From a checkpoint of a small encoder-decoder audio transcriber.
Model: encoder arch jasper, encoder norm batchnorm, decoder layers 7.
Rows from block 2 of the audio encoder of a small encoder-decoder audio transcriber, named by matrix and row number. Rows with one number belong to one channel. Each number is 128 + 24 x the weight over its row's rms, rounded and kept within 0 to 255. All counts start at 0. After the name is the row's rms in percent of the matrix's.
After each channel's rows are labels from the 100 clips, of 14976, where the channel reaches its highest value: "loudest band" is the band of the loudest frequency at the time of the peak. Only what is clearly more common there than usual is listed. The data: short read English sentences (LibriTTS-R).
# convs0: first width-5 conv (encoder.blocks.2.convs.0.weight, 128x128x5, each kernel summed), inputs 0-127
# convs1: second width-5 conv (encoder.blocks.2.convs.1.weight, 128x128x5, transposed, each kernel summed), outputs 0-127

convs0.52 107 [ 94 152 155 136 147  84 143  88 106 144 132 114  89 117 109 166 149 100  69 147 151 159 127 156 117 131 105 124 100 122 131  84 134 158 140 115  94 138 131 145 113 111 119 114 133 128 145 164  72 112  67 133 113 101 141 133 151 138 128 105 161 107 120 149 125 140 124 107  91 112 122 162 110 139 127 130 131 119 131 180 165 145 129 123 136 114 156 136 137 149 124 177 152 106  94 131 151 125 138 107 163 141  61 104 134  76 136 131 122 134 149  94 115 104 149 151 107 143 165 164 127  78 133 122 121 113 153 114]
convs1.52 099 [106 122 175 174 149 124 118 135  71 127 119  97 114 193 181 124 131 122  81 146  99  85 135  89 149 120 126 141 127 146 117 121 136 131 104 104  93 128 144 161 154 144 125 133 156 136 130 143  96 116 132 119 130 110 102 129 133 110 115 143 140 120 107 134 160 126 135  95 122  97 120 175 152 149  54  95 111 124 152  77 167 106 132 139  97 148 156 149 110  99 130 108 118 104 124 122 147 140 103 192 147 155 102 143 152 148 122 124 104 126  95 117 141 134 176 169 140 135 123 105 137 141 144 136 119 143 137 124]
loudest band: 500 to 1000 Hz; 250 to 500 Hz

convs0.44 108 [199 110 137 185 134 121 158  92 126 120 118 132 110  93 118  95 126 110 156 117 116 154 138 103 111 142 100 113 124 155 109 105 100 122 100 132 147 146 118  81  98 130 105 161 126 128 129 138  59 135 141 147 174  89 121  92 148 132 149 105 120 151 106 103  97 103 118 141 154 138  99 130 124 117 129 108 110 158 111  89 123  93 133 143 115 114 128 176 156 126 142 127  98 119 114 118 136 122  96 130 115 118 103  70 112 106 135 127  94 100 122 125 109 136 109 123  97 144 166 143 192 105 130 147 135 170 147 155]
convs1.44 098 [113 134  78 149 102 142 156 177 152 164 178 161 116 120 113 113 108 142  98 117 167 109 129 142 158 131  92 103 107 146 131 106 104  89 155 116 110 130 125 137 130  64 112 130 124 132 119 122 144 145 135 137 128 153 113  96 153 118 129 162 156 164 148  82 120 107 140 128 130 113 144  96 149 136 102 110 102 114 105 135 133 148  71 120  97 108 133 147 166 178 154 114 128 124 124 111 127  96 143 155 112  83 220 135 149 109 122 125 112 122 131 128 112 118 138 109 163 151 124 137 155 151 111 146 102 114 108 138]
loudest band: 500 to 1000 Hz

convs0.12 111 [125 116 113 130 102 121 162 112 142 123 136 138  90  91  94  86 124 144  86 118 129 115 112 126 136 122 110 147 154  84 123  86 117 137 133 160 126 137 139 127 155 123 116 158 133 125 125 164 112  83 114  71 168 151 141 114 164 129 130 140 106 113 160 100 130 146  95 117 160 105 126 114 101 111 130 156 117 141  93 156 134  89  81 117 152 131  84 141 146 120 134 146 130 139 153 154  83 105 113  94 113 105  93 128 148 127 135 148  92 131 184  88 118 105  90 167 118 113 127 134 143 113 111 172 155  91  97  84]
convs1.12 090 [144 119 147 149 117 183 115 169  91 136 172 121 182 116  90  69 103 133 131 130 167 122 143 131 162  95 140 127  90  95 140  94 102 154  87 145 119 116 113 116 120 112 103 133 106 147 124 162 141 120 130 141 105 106 124 143 172 125  94  96  88 136 123 125 139 106 148 123  99 157 138 118 151 109  95 116 144 113 153 138 100 117 110 127 149 117 145 187 142 180 129 154 125 188  79 104 104 149 104 137 134 146 124 124 118 110 107 142 114 124 114 123 123 114  86 109 141  92 116 111 138 165  98 128 139 107 114 144]
loudest band: 2000 to 4000 Hz

convs0.75 080 [ 92 138 128 161 109 100 102 138  82 131 132 184 131 119  93 133 128  91  97 138 122 147 108 152 105 137 132 130 129 103 105 127  96 107 110 124 105  88 123 113 125  88 164 165 113 108 118 148 130 116 112 121 170 102 169 125 140 150  76 118 103 130 152 102 131 131 151 133  98 114 144 153 121  89 133 117 144 131  98 137 110 138 136 127 145 145 109 126 203  88 139  95 152 131  90 130 105 148 111  72 110  85 104 116 142 160  90  94 118 143 136  92 137 136 116  99 143 148 157 116 129 150  85 136 115 126 167 104]
convs1.75 098 [129 120 143 123 126 170 170 126  96 177 103 159 130 120 106 133 121 104 187 135 113 152 108 133 116 137 134 112 101  89 115 105 146 126 111 120 148 135 131 151 144 106 150 104 140 135 129 184 153 125  48  77  79  95 131 138 170 113 120 133 107  77 173 119 144 144 145 127 160 114 145 150 134 152 142 119 147 117 106 154 134 131 114 124 142 175 110 119 167 125 132 118 132 100 179 126 112 126  97  92 140 164 123 142 127 123 134 105 114 136 111  88 131  81 113 112 153 114 141 111 150 138 124 133 162 132 173 144]
loudest band: 500 to 1000 Hz

convs0.112 076 [181 145 132  79 108  74 131 108  90 119 130 129 143 142 102 113 141 110 154 122 124 131 109 157 165 140 126  98 159 126 137  76 112 112 116 137 160 130 147 142 116 136 126 134 182 140 131 121 109 100 127 142 112 105 119 111 117 118 133  93 112 151 126 141 137 109 121 134 173 145  97  86 149  96 131 131 146 155 132  70 141  78 109 131 123 140 123 109  90 126  93 159  92 146 120 126  84 146 142  65 137 119  98 112 120 152 125 156 106 101 101 135  60 121 129 152 130 127 131 116 174 107 141 125 143 110  94  93]
convs1.112 096 [162 124 132 127 138 132 142 117 127 122 168 159 125 146 142 149 140 137 130 120 178 105 123 123 101 112 116 116  91 167 127  92 146 110 139 160  93 140 176  70 138 178 139 103 138 126  84 138 124 138 129 149 139 163 106 130 142 127 144 137 120  93 137  99 139 197 134 126 139 112 144 124 157 145  88 123 129 107 141  87 202 154 131 128 181 132 122 135 162 172  85 112 134 102 143 171 152 136 150 131 125 143 106 157 136 135  94 140 126 112 128 143 127  91 115 127 160 163 122 135  94  97 135 139  99 106 144 111]
loudest band: 4000 to 8000 Hz

convs0.96 134 [136 135 108 104 107  83 117 143 105 127 149 127 152 114 101  68 156 134 136 142 121 162  95 140  99 123 108 122 121  99 167 112 130 113 116 138 138 140 114 126 139 129 113  93 154  88  81 110 107 131 189 125  87 137 114 121 145 131 108 134 130 140 115 125  84 133 139 133 126 136 177 117 128  76 122 130 128 150 113 175 152 101 108 130 133 124 119 133 103 161 120 180 134  92 194 118 154 130 133 137 126 151 105 158 112  94  96 109 126 120 116 139  92 119 146  77 118 141 129 153 123  98  90 187 144 140  84 142]
convs1.96 100 [127 105 129 151 121  95 117  90 123 118 137 106 106 110 140 143 124 127 143 153 133 115 138 153 138 100 117 128 163 136 170 120 130 103 130 129 127 135 102 114 118 141  95 136 131  89 149 123 145 134  79 153 115 128 104 136 206 151 146 137 132 110  86 119 114 138 112 148 134 127  91 153 106 197 100 130 146 143 143 145 170  75 143 101 133 144 145 124 140 148 121 107 150 114 167 162  21 107 156 117 118 101 132 160 135 125 126 128 151  97 147 149 143 103 111 103 134 110 147 139 118 157 166 159 120 131 130 131]
loudest band: 1000 to 2000 Hz

convs0.7 095 [171  74 131 119 109 103 114 128 111 108  99 112 132 121 110 141 103  62 154 107 116 158 143 179 152 154 149 131 126 119 106 111 147  92 107 157 110  95 145 144 120  25 116 113 108 123 132 131 147 133 119 118 181 104  94 113 120 128 157 129 111 149 142 130 146 119 150 145 114  98 140 135  93 102 119 181 126 107 146 112 132 112 114 158 132 105 111 157 149 149  81 118 141  93  98 160 126  82 135 153 100 120 129  82 107 114 140 135 136 119 107 100 118 128 127 134 131 136 162 118 141 149 110 142 109 111 142 126]
convs1.7 098 [138 157  95 119 147 125 100 132 113 135 123 137 125  91 111 112 121 179  94 132 134 107 123 183 153 128 141 153 119 112 140 106 108 120 110 127 140  95 114 117 133  95 148 106 132 131 139 181 134 128 110 139 133 101 117 116 130 132 126 121 138 137 147 125  64 136 178 150 168 174 155 144 165 103 145 108 126 135 119 144 132 137  92 103  83 112 145 128 108  80 162 156 133 111 108 133 124 167 132 118 105 149 154 113 153 168 136 142 118 154  92 109 169 137 170 119 180 167  90  94  88 141 112 129  84  96 132 130]
loudest band: 500 to 1000 Hz; 1000 to 2000 Hz

convs0.85 096 [124  95 144 150 142 123  87  82 141 126 142 117 126  96  84 153 139 105 108 151 141 115 152 179 111  87 147 151  99 103 111 119 107 115 152 148 152 139  79 175 158 128 142 105 117 138  69 117 119  83 130 132 133 128 131 102 149 125  74 142 153 106 118 149 120  95 119 133 144 124 121  91 130 150 124 137 118 120 118  83 171 121 104 119 116 121 138 126 129 133 124 123 142 135 139 138 135 159 142 133 109 100 135  70 126 103 140 115 125 137 104 110 126 129 163 115 121 134 106 127 133 141  35 141  80 103 160  88]
convs1.85 105 [ 76 108 194 118 158 157 122  88 137 117  94 148 135 136 134 109  90 105 142  93 102 142 134 194 121  97 167  90 143  75 107 107 152 123 132 147 170 119 105 115 137 147 146 149  96 119 125 103 109 111 127 133 108 115 112 135 142 117 154 102 159  98 126 106 166 106 147 108 195 124 163 160 133 115 126 106 163 116 109 143 116 160 122 145 107 142 112 112  98 108 114 133 176 132 164 120 107 118 128 124 126 137 147  98 108 149 137 109 164 137 150 114 162 131 155 117 106 124  95 113 143 126 102 122 112 152 160 123]
loudest band: 1000 to 2000 Hz

convs0.59 085 [165 113 113 115 132 153 132 136 111 127 128 145  69 100 108 109 111 123 163 128 122 115 109 111 116 108 117 133 134  98 101 166  84 115 144 166 102 135 103 116 173 119 139 181 104  77 101 120  77 139 150 168 118 112 123 146 154 121 121 157 127 127 148 116 125  82 112 108 155 112 129 123 139 152 106 135 113 120  97  91 123  86  92 110 157 144 139  88 140 134 129 150 107 117 114 117 126 147 116 136 106  53  96 107 120 106 120 147 170 143 151 143 136 125 101 110 103  83 178 130  99 149 107 134 109 134  94 103]
convs1.59 106 [104 135 104 154 131 109  95 117 134 151 110 162 102 121 134  65 126 136 173 116 112 101 125 140 134 101 147 121 111 113 172 194 119 110 123 120 126 129 120 147 128 136 154 117 149 123 152 154  79 131 145 124 136 167 119 195 161 141 126  62 151 121 109 108 139 137 118 101 130 122 117 124 165 134 179 119 120 108 121 179 134 153 127 134 152  92 131 184 128 158 125 124 127 148 149 113 113 151 122 144 138 115 119 125 110 145 134 133  83 117 129 123  98 152 114 147 155  93 125 154 130 125 159 180 146  71 151 127]
loudest band: 500 to 1000 Hz

convs0.127 062 [ 90 120 138  96 128 161 115 146  95 120 148 127  54 116 115 114 156 118  93  89 126 155  97 146 101 146 138 115 129 120 118 144 108 130 131 142 125 105 131 127  97 100 156 140 115  70 145  69 113 104 120  95 112  79 104 102 102 130  97 104 123 145  98 126  96 109 132 130 107 122 119 121 135 138 133 125 124 109 103 104 153  66 123 129 117 149 146 104 141 114 158 142 124 131 124 133 118 121  86 120 147 105 134 194 131  82 108 128  97 116 137 113  74 111  84 145 121 129 128 165 142 184 136 132 115  91 123 131]
convs1.127 121 [145 145 133 123 139 156 120 156 104 114 141 188  94 137 118 121 106 121 128 160 139 126 123 135 123 112 135 136 118 145 129 158 149 152 139 130 141  52 142 136  69 123 163 142 150 138 134 102 144 125 193 186 156 182 174 159 158  91 147  79 163 134 134 111 130 144 125 141 122 124 163 114 138 121 106 113 184 138 107  94 151 151 159 143 132 117 161 115 177 146 155 102 111 117 136 144 149 140  98 134 126 126 127  75 126 125 116 132 140 100  99 113 129 148 119 140 108 114 147 104 140 121 119 147 142 103 157 122]
loudest band: 500 to 1000 Hz

convs0.5 082 [148 117 135 116  90 144 127 159 139  96 142  99 140 148 139 115 124 113 120  90 132 104 136 102 160 114 114 107 108 129 113  92 154 125 142 127 124 157 144  75 153 124  93 115 142 120 106 100 111 113 142 127 169  80 130 120 134 128 126  98 100 126 125 111 154 130 101 145 115 114 138  98  95 135 102 137 110 162 107 143 113 121  50 141 141 159 142 184 108 151 116  80 114  71 112 132 125  92 104  84 111 124 159 121 134 159 149  98  77 105 132 159 117 144 162 141 142 140 115  98 157  94 111 106 137  79 119 111]
convs1.5 096 [101 102 108 173 102 152 195  97  92 153 169 129 140  77 118  80 114 105 120 181 177 152 111 110 111 163 126 124  89 135 137 130 141 110 122 143 140 123 137 110 103 120 124 148  96 110 131 155 121 109 188 133 124 134 137 153 104 139 108 120 126 147 152 139 127 138 107 126 152 139 126 105 131 144 141 151 101 152 133 144 118 133  94 139 122 164 122 125 137 126 164 100 203 140 139 108 114 161 119 126 124 126 142 113 127 163 149 109 107 130 103 106 130 136 135 125 123 187 108  77 120 165 131 139 114 150 106 174]
loudest band: 1000 to 2000 Hz

convs0.81 099 [124 120  81 145 165 112 131  69 144 118 151 112 106 116  84 122 157 114  75 103 148 109 145 114  87 110 125 115 111 127 126  99 115 148 137  80 118 114 122 128 148 123 115 136 149 142 146 121 143  98  88 109 135 141 142 109 151 126 128 126 137 127 150 112 125 147 112 108 104 125  92 120 107  73 127 114 103 122  84  87 129 141 143 159 150 138 151 142 129 110 155 131 116 129 118 107 122 121 153  88 102 142  61 139 151 123 125 160 128 121 115 123  97 119 218  97 110 105 139 152 109  72 146  91 144 106 132 156]
convs1.81 110 [134 100  88  99 151 127 111 204 129 126 112 111 120 120 127 161 118 163 112 133 106 115 166 144  92  92 112 149 119 162 156 119 109 105  92 119 127 133 115 136 109 119 183 127 125 141 141 130  91 113 162 167 126 164 135 128 122 114 134 118 138 143 142 125 174 157 100  98 137 113 135  99 132 131 106 125 156 118 131 122 109 132 118 149 160 113 170 104 128 131 174 142  96 129  98 125 120 155  92 117 154  55 142 117 143 124 124 133 177 114 149 123 134 157  92 114 155 100 137 150 133 135 131 149 156  73 183 115]
loudest band: 250 to 500 Hz; 500 to 1000 Hz

convs0.58 091 [121 147 110 146 123  96 118 185 132 132 163 139 171 102 110 132 117 134 135 145 130 152  84 165  87  99 101 100 101 123 141  91 147 142 108 120 132  98 112 116 102 135 136 127 132  76 149 162 183  94  99 117 173 152 158  67 122 120 161 120 149 152 112 126 104 117 124 116 119 127 132 101 113 140  98 131 132 124  72 151 105 122 121 122 141 127 116 143 151 151 157 119  72 124 128 118 134 101 100 126 120 169 116 139 132 121 104 140 138 107 123 114 131 127 138 131 109 144 152 101 154  67 127 140 148 111 104  59]
convs1.58 096 [141 138  95 152 155 134 111  96 117 141 155 124 108 142 101 115 125 127 118  82 159 109  93  93 124 143 114 157 152 134 116 159 160 112 134 148 119 102 121 126 128  69 115 122  95 144 138 154 151 109 119 118 115 128  57 151 154  82 131 121 149 147 155 102 138 192 146 138 123 144  84 142 119 118 116 158  91 124 150 155 131  97 151  71 173 126 160 138 154 112 140 138 149 121 147  84 122 115 119 145 120 118  77 118 156 116  96 108  82 154 148 141 134 132 100 136 158 163 147 121  92  93 139 124 136 132 129 121]
loudest band: 4000 to 8000 Hz

convs0.53 125 [157 145 131 132 160 114 121  71 144 129 120 121  90 124  84 132 130 106  59  91 121 128 115 148 108 123 150 148 126 118 151  98 124 155 158  93 155  90 120 133 143  80 108 118 169 108 120 120 134 139 170 139 132 153 120 109 105 126 114 162 112 138 155 126 155  85 159 112 166 134 127 125 153 123 182 130 134 113  93 154 155 112 131 159 122 137 122 118 142  98 153 153 117 165 138 118 106 176 136 128 130  82 164 127 142 115  79 166 118 176 143 109 139 125 114 114 113 116 115 109  99 103  73 113 122 147 120 103]
convs1.53 105 [ 89 137 154  78 137 111 101 111 103 150 102 107 115 128 145 120  93  96 136 142  73 104 118 154 130 136 156  94 149 108 147 106 125 120 109 126 121 123 131 150 101 143 151 165 100 114  95 119 130 109 129 145 104  74 135 164 148 117 128 142  96 124 162 116 160 103  68 146 112 122 112 164 142 127 158  96 178 143 118 132 155 113 107 138 152 108  97 125 127  94 152 128 120  93 113 116 147 157 134 151 110 148 157 144 183 148 156 112 147 157 118 148 134 118 117 113 137 112  64 137 131 125 171 100 134 131 116 181]
loudest band: 250 to 500 Hz; 500 to 1000 Hz

convs0.2 114 [119 132 126 106 127 160 141 108 107 108 134 110 163 129 119 131 115 138  90 127 161  92 138  67 137 132 101 115 144  82 166 130 129 107 121 118 133 182 141 141 139 110 114 165 118 133 115 143 104 113  65 142 119  91 141  80  72 156 149 126 100  98 119 136 143 142 115 111  97 118 107 150  96  98 134 124 120 127 160 121 122 107  93  77 110 128 145 139  84 134 100  82 145 143 120 121  89 114 144 126 149 159 150  83 129  85  93 169 130 104 117 111 112 101 116  99 160 127 154 113 123 167 151 132 118 127 130 111]
convs1.2 095 [116 148 133 116 115 151 124 160 126 117 119 136 113 139 165 124 137 128  77  89 114 111 142 171 130 143 142  90 123 193 147 127 143 139  93 153 112 180 140 141 140 136 158  90 149 127  87 128 110 105 150  95 115 120 145 111  97 124 124 130 115 130 107 110 143 157  85 107 107 129 112 112 121 154 154 131  64 133 127  92 134 130 126 102 116  76 139 130 123 102 163 139 152 122 131 144 150 185 165 135 162 153 122 144 169  99  98 129 105 107 122 133 145 152 108 156 145 191 118 156 137  76 150 125 121 139 144 111]
loudest band: 2000 to 4000 Hz; 1000 to 2000 Hz

convs0.104 080 [114 128 140 136 133  59 121 137 121 110 125  99 107  70  95  94 123 131 155 106 112 113 170 161 163 105 117 148 111 155 133 139  90 116 137 100 142  96 134 136 141 112 124 165 103 108 113 147 100 101  96 113 188  91 121 104 133 130  95 120 154 138 119 106 123 160 153 135  78 127 166 132 117 137 131 155 164 139 130 156 114 100 151  81 119 115 120 128 129 150  89 118 103 127  97 147 113  97 131  98 129 137 105 136 120 146 126 135 118 130 119 128 179 121 131  66 147 149 179  90 117 103 146 120 148 145 163 110]
convs1.104 090 [168 128 143 131 146 139 194 125 180 139 138 119 168 138 112 161 114 133 155  80 123  96 129 148 106 105 109 132 104 142 133 125 104 116 134 123 106  95 140 122 121 123 101 107  92 151 112 147 150 142  95 107 136 113 128 136 125 116 113 175 151 136 118 107 155 116 147 139 113  75 114 120 121 110 126 167 158  98 144 168 126 189 124 132 182 119 114 143 136 177 134 130 103 134  98  95 134 141 146 143 120 104 109  90 149  91 102 107 151 155 165 141 121 148 117 121 122 172 138 172  97 121  91 147  88 100 139 115]
loudest band: 2000 to 4000 Hz; 4000 to 8000 Hz

convs0.115 089 [ 65 119 124 134 111 107 105  93 129 166 130 157 155 166 125 102  91  84 129  88 145 120 128 140 109  67  98  66 127 106 104 133 106 117 107 111  97 110 121 119 143 100 138 117  95  99 147 149 132  78 132 122  78 177 155 110 121 123 113 156 135 116 189  88 138 114 129 114 113 139 106 123 139  90 134 127 139 144 120 116 138 103 131 123 121 164 120 125 115 133 134 123 169 150 102 114 135 112 121 117 118 159 139 151 110 126 109 159 150 142 104  94 156  90 131 172 150 142 165 137 174 124 122 109  98 128 122 128]
convs1.115 105 [ 65 140 104 150 131 129 153 143 135 142 133 125 116 119 151 100 107 111 148 127 101 129 104 115 131 110  90 111 155 100 165 158 120 123  76 151 160 137  88 122 184 143 155 125 116  79 125 130 149 175 167 132  69 111 156 145  86 131 181 130 140 123 134 125 140 124 136 133 153 101 147 113 146 146 133 124 141 124 128 102 115 114 136 100 147 122 123 118 158  62 122 103  97 155 162 189 134  95 126 125 147 117 125 116  92 125 117 125 100 148 132 119 185 114 132 119  98  80 147 145 116 104 116 126 127 131 121 120]
loudest band: 4000 to 8000 Hz; 2000 to 4000 Hz

convs0.70 095 [112 119 109 176 159 131  71 127 151 146 106 101 157 143 127 162 101  93 134 109 124 108 140  97 127  93 118 125 108 118 132 136 163 126 145 126  97 140 111  68 130  96 110  92 105 129 112 105 110 139 138 153  80 125 114 108 120 102  59 157  98  97 103 120 111 118 102 163 137 179  51 118 130 124 147 128 136 138 157 109 106 139 124 106 114 133 126 129 123 149 160 147 170  95 137 156 124 157 112  91 114 115 135 111 148 103 140 150 126 123 130 131 106  92 140 119  92 125 115 120 167 161 111 116  96 141 119 103]
convs1.70 081 [138 151 119 118  99 120 159 117 156 136 147 138  97 132 124 112 118 179 143  93  81 191 127 134  98 124 143 132 155 115 146  91 103 123 158 138 139 138 116 137 101  63 131 178 125 138 107 119 134 135 108  97 144  99  79 128 136 138 123 148 134 144 128 133  69 153 140 153 119 101 160 143 135 105 160 125  97 131 134 148 146 106 123 139 140  80  98 146 118 115 121 135 146 156 117  87 101 129 104  94 112 124 116 135 167 100 158  97  82 120 130 166  92 138 109 134 132 174 131 125  77 154 121 133 145 133 103 161]
loudest band: 500 to 1000 Hz; 250 to 500 Hz

convs0.49 100 [110  97 118 134 129 104  89 105 124 135 134 114  64 101 135  90 132 117 107  92 128 124 162 162 104 140 130  93 124 143 107 170 150 147 116 125 123 182 117  97 146 118 109 146 128 153 147 137 114 114  92 166 139 161 154 129 121 135 106 132 106 119 121 112 105  96  77 105 131 142 137 158 110 113 113 124 108  93  96 104  64 107 153 138 165 148 122 120 124  88 115 136 101 102 168 113 121 150  81 143 127 107 104 106 148 115 162 107 135 116 128 154 142 114  80 126 149 114 126 145 108 119 111 177 150 137 185 104]
convs1.49 082 [143 113 101 156  94 121 189 123 130 108 138  62 179 114  99  79 110 132 122 149 142 127 146 153 156 118 138 118 124 105 129 137 106 152 145 144 136 141 168 152 120 142 137 106 158 104 117 119 149 117 126  99 126 126 107 111 167 108 113 139  90 139 130 154 135 100 142 107 135 103 126 107 125 147 115 135 105 105  90 134 161 108 124  93 150 161 120 154 121 125 191 123 121  98  81 118  88 135 129 114 140 148 160 141 119 126 130  90  84  79  99 122 104 131 139 144 160 109 125 121 170 166 157 175 159 145 124 155]
loudest band: 500 to 1000 Hz

convs0.76 125 [110 116 131 136 122  91 132 113 156 136 125 122 147 164 121  82 162 126 142 115 130 161  97 140 126 153 147 131 138  33 142 116 126 117 118 152 139 130 130 122 108  96 145 147 133 103 135 168 111  88 101 154 163 155 110 123  98 125 128  90  67 123 129  97  96 143 119 122 111 109 169 147 126 135 116 100 136 111  69 121 110 113 123  97 138  97 128 152  89  69 118 137 135 130 125 137 109  88 125 110 134 119 136 124 109 124 131 145 150 112 140  59 132 112 113 147 161 113 114 133 172 111 137  81 115 161 109 126]
convs1.76 098 [174 153 106 160 157 198  99 129 148 141 107 127 133 102 116 121  90  84 124 113 141  82  80 101 126 145  95 153 111 154 162 131 101 123 111 118 147 137 151 121 160 171 111 128 119 121 121 114 160 137 118 105 127 133 132 131 126 130  91 118  40 115 135 138 161 146 172  92 110 139 123 123 166 125 126 152 108 140 150 149 181 100 135 100 106 140 141 153 130 104 105 129 118 156  85 149 127 134 138 129 125 123 109  99 145 146 109 149 157 132 105 119 145 148 122  79 154 126 140 135 116 107 129 142 150 126 163  92]
loudest band: 4000 to 8000 Hz

convs0.19 145 [100 118 137 120 191 122 132 121 139  90 120 142 117 128 108 157  97 148 106 132 128 123 136 133 138 120 168 143  77 137 103 124  66 122 183 125 111 130 117 139 100 122 139 150 184 134 137 134 153 111 140 132 146 181 109 112 131 200 123 112 129 101 158 131 141 100 108 103 117 157 123 109 138 117 136  81 130  98 138 121 134 130 142 135 175 116 188 131 102 126 172 126 121 122 127  77 136  88  89 155 100 129  90  93 116 123 108 130 129 117 107 119  93  91 138 104 126 114 135 125 145 118 114 115  80 118 145 123]
convs1.19 112 [175 130 112 128 116 197 153 151 115  97 121 154 119 129 126 121 150 171  98 125 165 172 123 151 107 127 121 151 130 138 125 114  98 146 116 157 132 128 101 143 175 101 115 111 119 139 151 144 117 149 143 136 137 133  98  96 118 154 158 108 139 115 148 142 159 109 163 156 185 109 140 133 139 101 128 191 111 137 118 162 116 152 179 152 138 124 123 131 128 115 109 127 136 118  85  80 169 123 104 125 137 128 117 151 128 131 107 103 112 139 178 134 125 174 172 141 156 167 134 102 126 125 157 105 137 185 125 136]
loudest band: 250 to 500 Hz

convs0.72 088 [ 98 112 127 117 122  85 126 137 124 111 101 117 143 135 164 120 144 102 113 109 150 151 139 162 106  98 122 106 137 131 124 102 127 145 105 120  81 119 185 156 122  91 125  89  80  79 116 139 114  67 132  79 134 109 159 131 125 142 135 163 112 154 110 114 131 126 105 108 123 134 158 126 124  99 168 122 120  95 128 170 143 109 130  83 119 118 108 145  97 131 129 118 140 121  97 132 125 114 142 100 149 120 118 125 115 160  85 141 121 140 105  76 141 148  95 103  98  93 165 116 181 189 126 127 120 122 109  95]
convs1.72 096 [141 102 174 110 121 176 206 135 118 191 123 146 140 125 118  85 111  94 141 159 108 118 148  95 113 141 150 127 137 150 138 126  88 115 123 120 133 105  90 130 135 151 175 102 147 105 152 143 130 134 147 171 144 133 125 119 132 130 152 127 115 107 138  98 155 138 156 142 148 156 106 148 164 111 111  95 108 116 126 153  99 111  99  94 152 132 164 150 180 145 190 106 163 115 122 158 120 121 122 140  87 153 122 108 110 152 122  83  94 137 147 144 127 121 129 140 119 152 102 107 105 146 119 135 131 160 140 119]
loudest band: 2000 to 4000 Hz

convs0.60 106 [131 128 146 128 142  96 141 116 121 104 164 121 109 112 132 130 124 131 119 148 108 134 130 143 143 110 121 135  94  99 145 136 121 121 109  92  56 147 136 146 127 127 120 139  64 101 125 180 117 107  92 108 122 106 123 148 129 128  32 148 125 134 144 110 137 118  46  95 106 118 109 138 123 117 111 141  96 139 173 158 128 159 108 118 114 108 101  88 123 129 116  99 106 122 130 115 102 123 129 128 111 109 113 146 102 145 100 156 167 152  97 132 187 104 118  84 129 116 163 120 114 157 135 149 120 118 133 130]
convs1.60 095 [117  58 148  99 133 108 180 126  90 138 175 110 136 148 115 125 120 104 123  63 167 138 122 104 140 133 139 128 162  98 127 125 130 122 127 150 119 125  93 144 114 130 130 117 129 120 110 181 119 151  93 102 148 112 127  99 124 147 158 132  86 142 104 102 156 129 145 152 102 129 109 134 101 158  93 145 104 105 124 131 109 123 119 124 119 104 101  69 143 110 152 135 127 127 152 192 115 128 142 117  91 125 138 134 102 186 105 149 165 104 109 160 148 142 149  77 106 125  92 149 155 131 118 129 126 109 119 117]
loudest band: 2000 to 4000 Hz; 4000 to 8000 Hz

convs0.57 115 [111 109 118 119 135  94 154 110 129  85 128 117 134  84 123 115  98 126 129 125 141 147 119  62 117 154 100  89 135 117 159 165  99 115 135 137  73 160 112 212 137 112  99 146 110 120 119  95 115 131 128 135 132 143 116  81 105 139  48 128 103 124 150 144 112 123 154 102  95 113 125 141 115 135 111 127 109 142 139  87 138 111 126 145 103 120 123 141 114  71 128 128 112 137 152 106 114 110 110  92 143 125 154 123 114 112 166 115 124 143 124 137 168 114 129 148 158 146 143 113 159 159 163 110 148 112  97  90]
convs1.57 122 [131 122 153  98 130 133 168 128 118 115 112 158 138 238 110 147  94 144 111 177  95 116 131 197 154 125 122 126 125 148 137 114 123 115 140 106 119 131 159 100 139 115 129 146 146 142 137 126 137 131 116  98 127 125 110 130 139 127 171 147 125 125 143 128 128 143 129  97 133 117 106 130 104 130 132 140 102 115 141  52 121 126  71  92 136 138 137 107 143 171 150 134 107 136 108 132 129 150 140 157 127 144 124 112 142 124 144 107 136 108 133 103 134 102 119 131 134 117 222 169 165 114 140 120 111 140 161 131]
loudest band: 2000 to 4000 Hz

convs0.68 103 [105 127 146 109 102 108  83 151 155  80 148  97 110 121 100 147 121  55 100 123 143 123  95 150 124 116 132 128 106 151 130 121 147 149 137 119 144 110 127 138  79 125 104 140 103 108 117 135 137 124 112 111 109 143 105  98 156 123 124 142  82 112 119 119 120 119 148 152 107 139 119 110 114 133 187 147 156  93  58 111  67 123 150 127 102  99 132 146 114 132 138 110 124 108 117 118 149 152 150 109  96 145  99 125 156 127 123 155 155 152 135 105 110 143 106 154 125 101 107 155 182  73 132 146 150 100 139  82]
convs1.68 079 [119 142 136 114 109 149 120 132 137 161 111 129 182 176 112 156 115 179 145  97 154 111  74  95 115 115 156  89  98 131 129 112 117 174 129 112 130 104 139 150 127 129 129 101 164 128 129  93 117 149  90 197 145  91 100 109 128 151 113 140 141 133 140 115 134 121 133 106 123 118 139 170 178 138  90 144 145 101 149 119 150 127 125 112 190 136  96 112 129 100 104 119 101 149 115 151 135 142 156 126 104 130  83 127 137 180  79 140 156 137 136 162  82 105 120 114 146 130 120 117 119 137 133 159 115 147 125 132]
loudest band: 4000 to 8000 Hz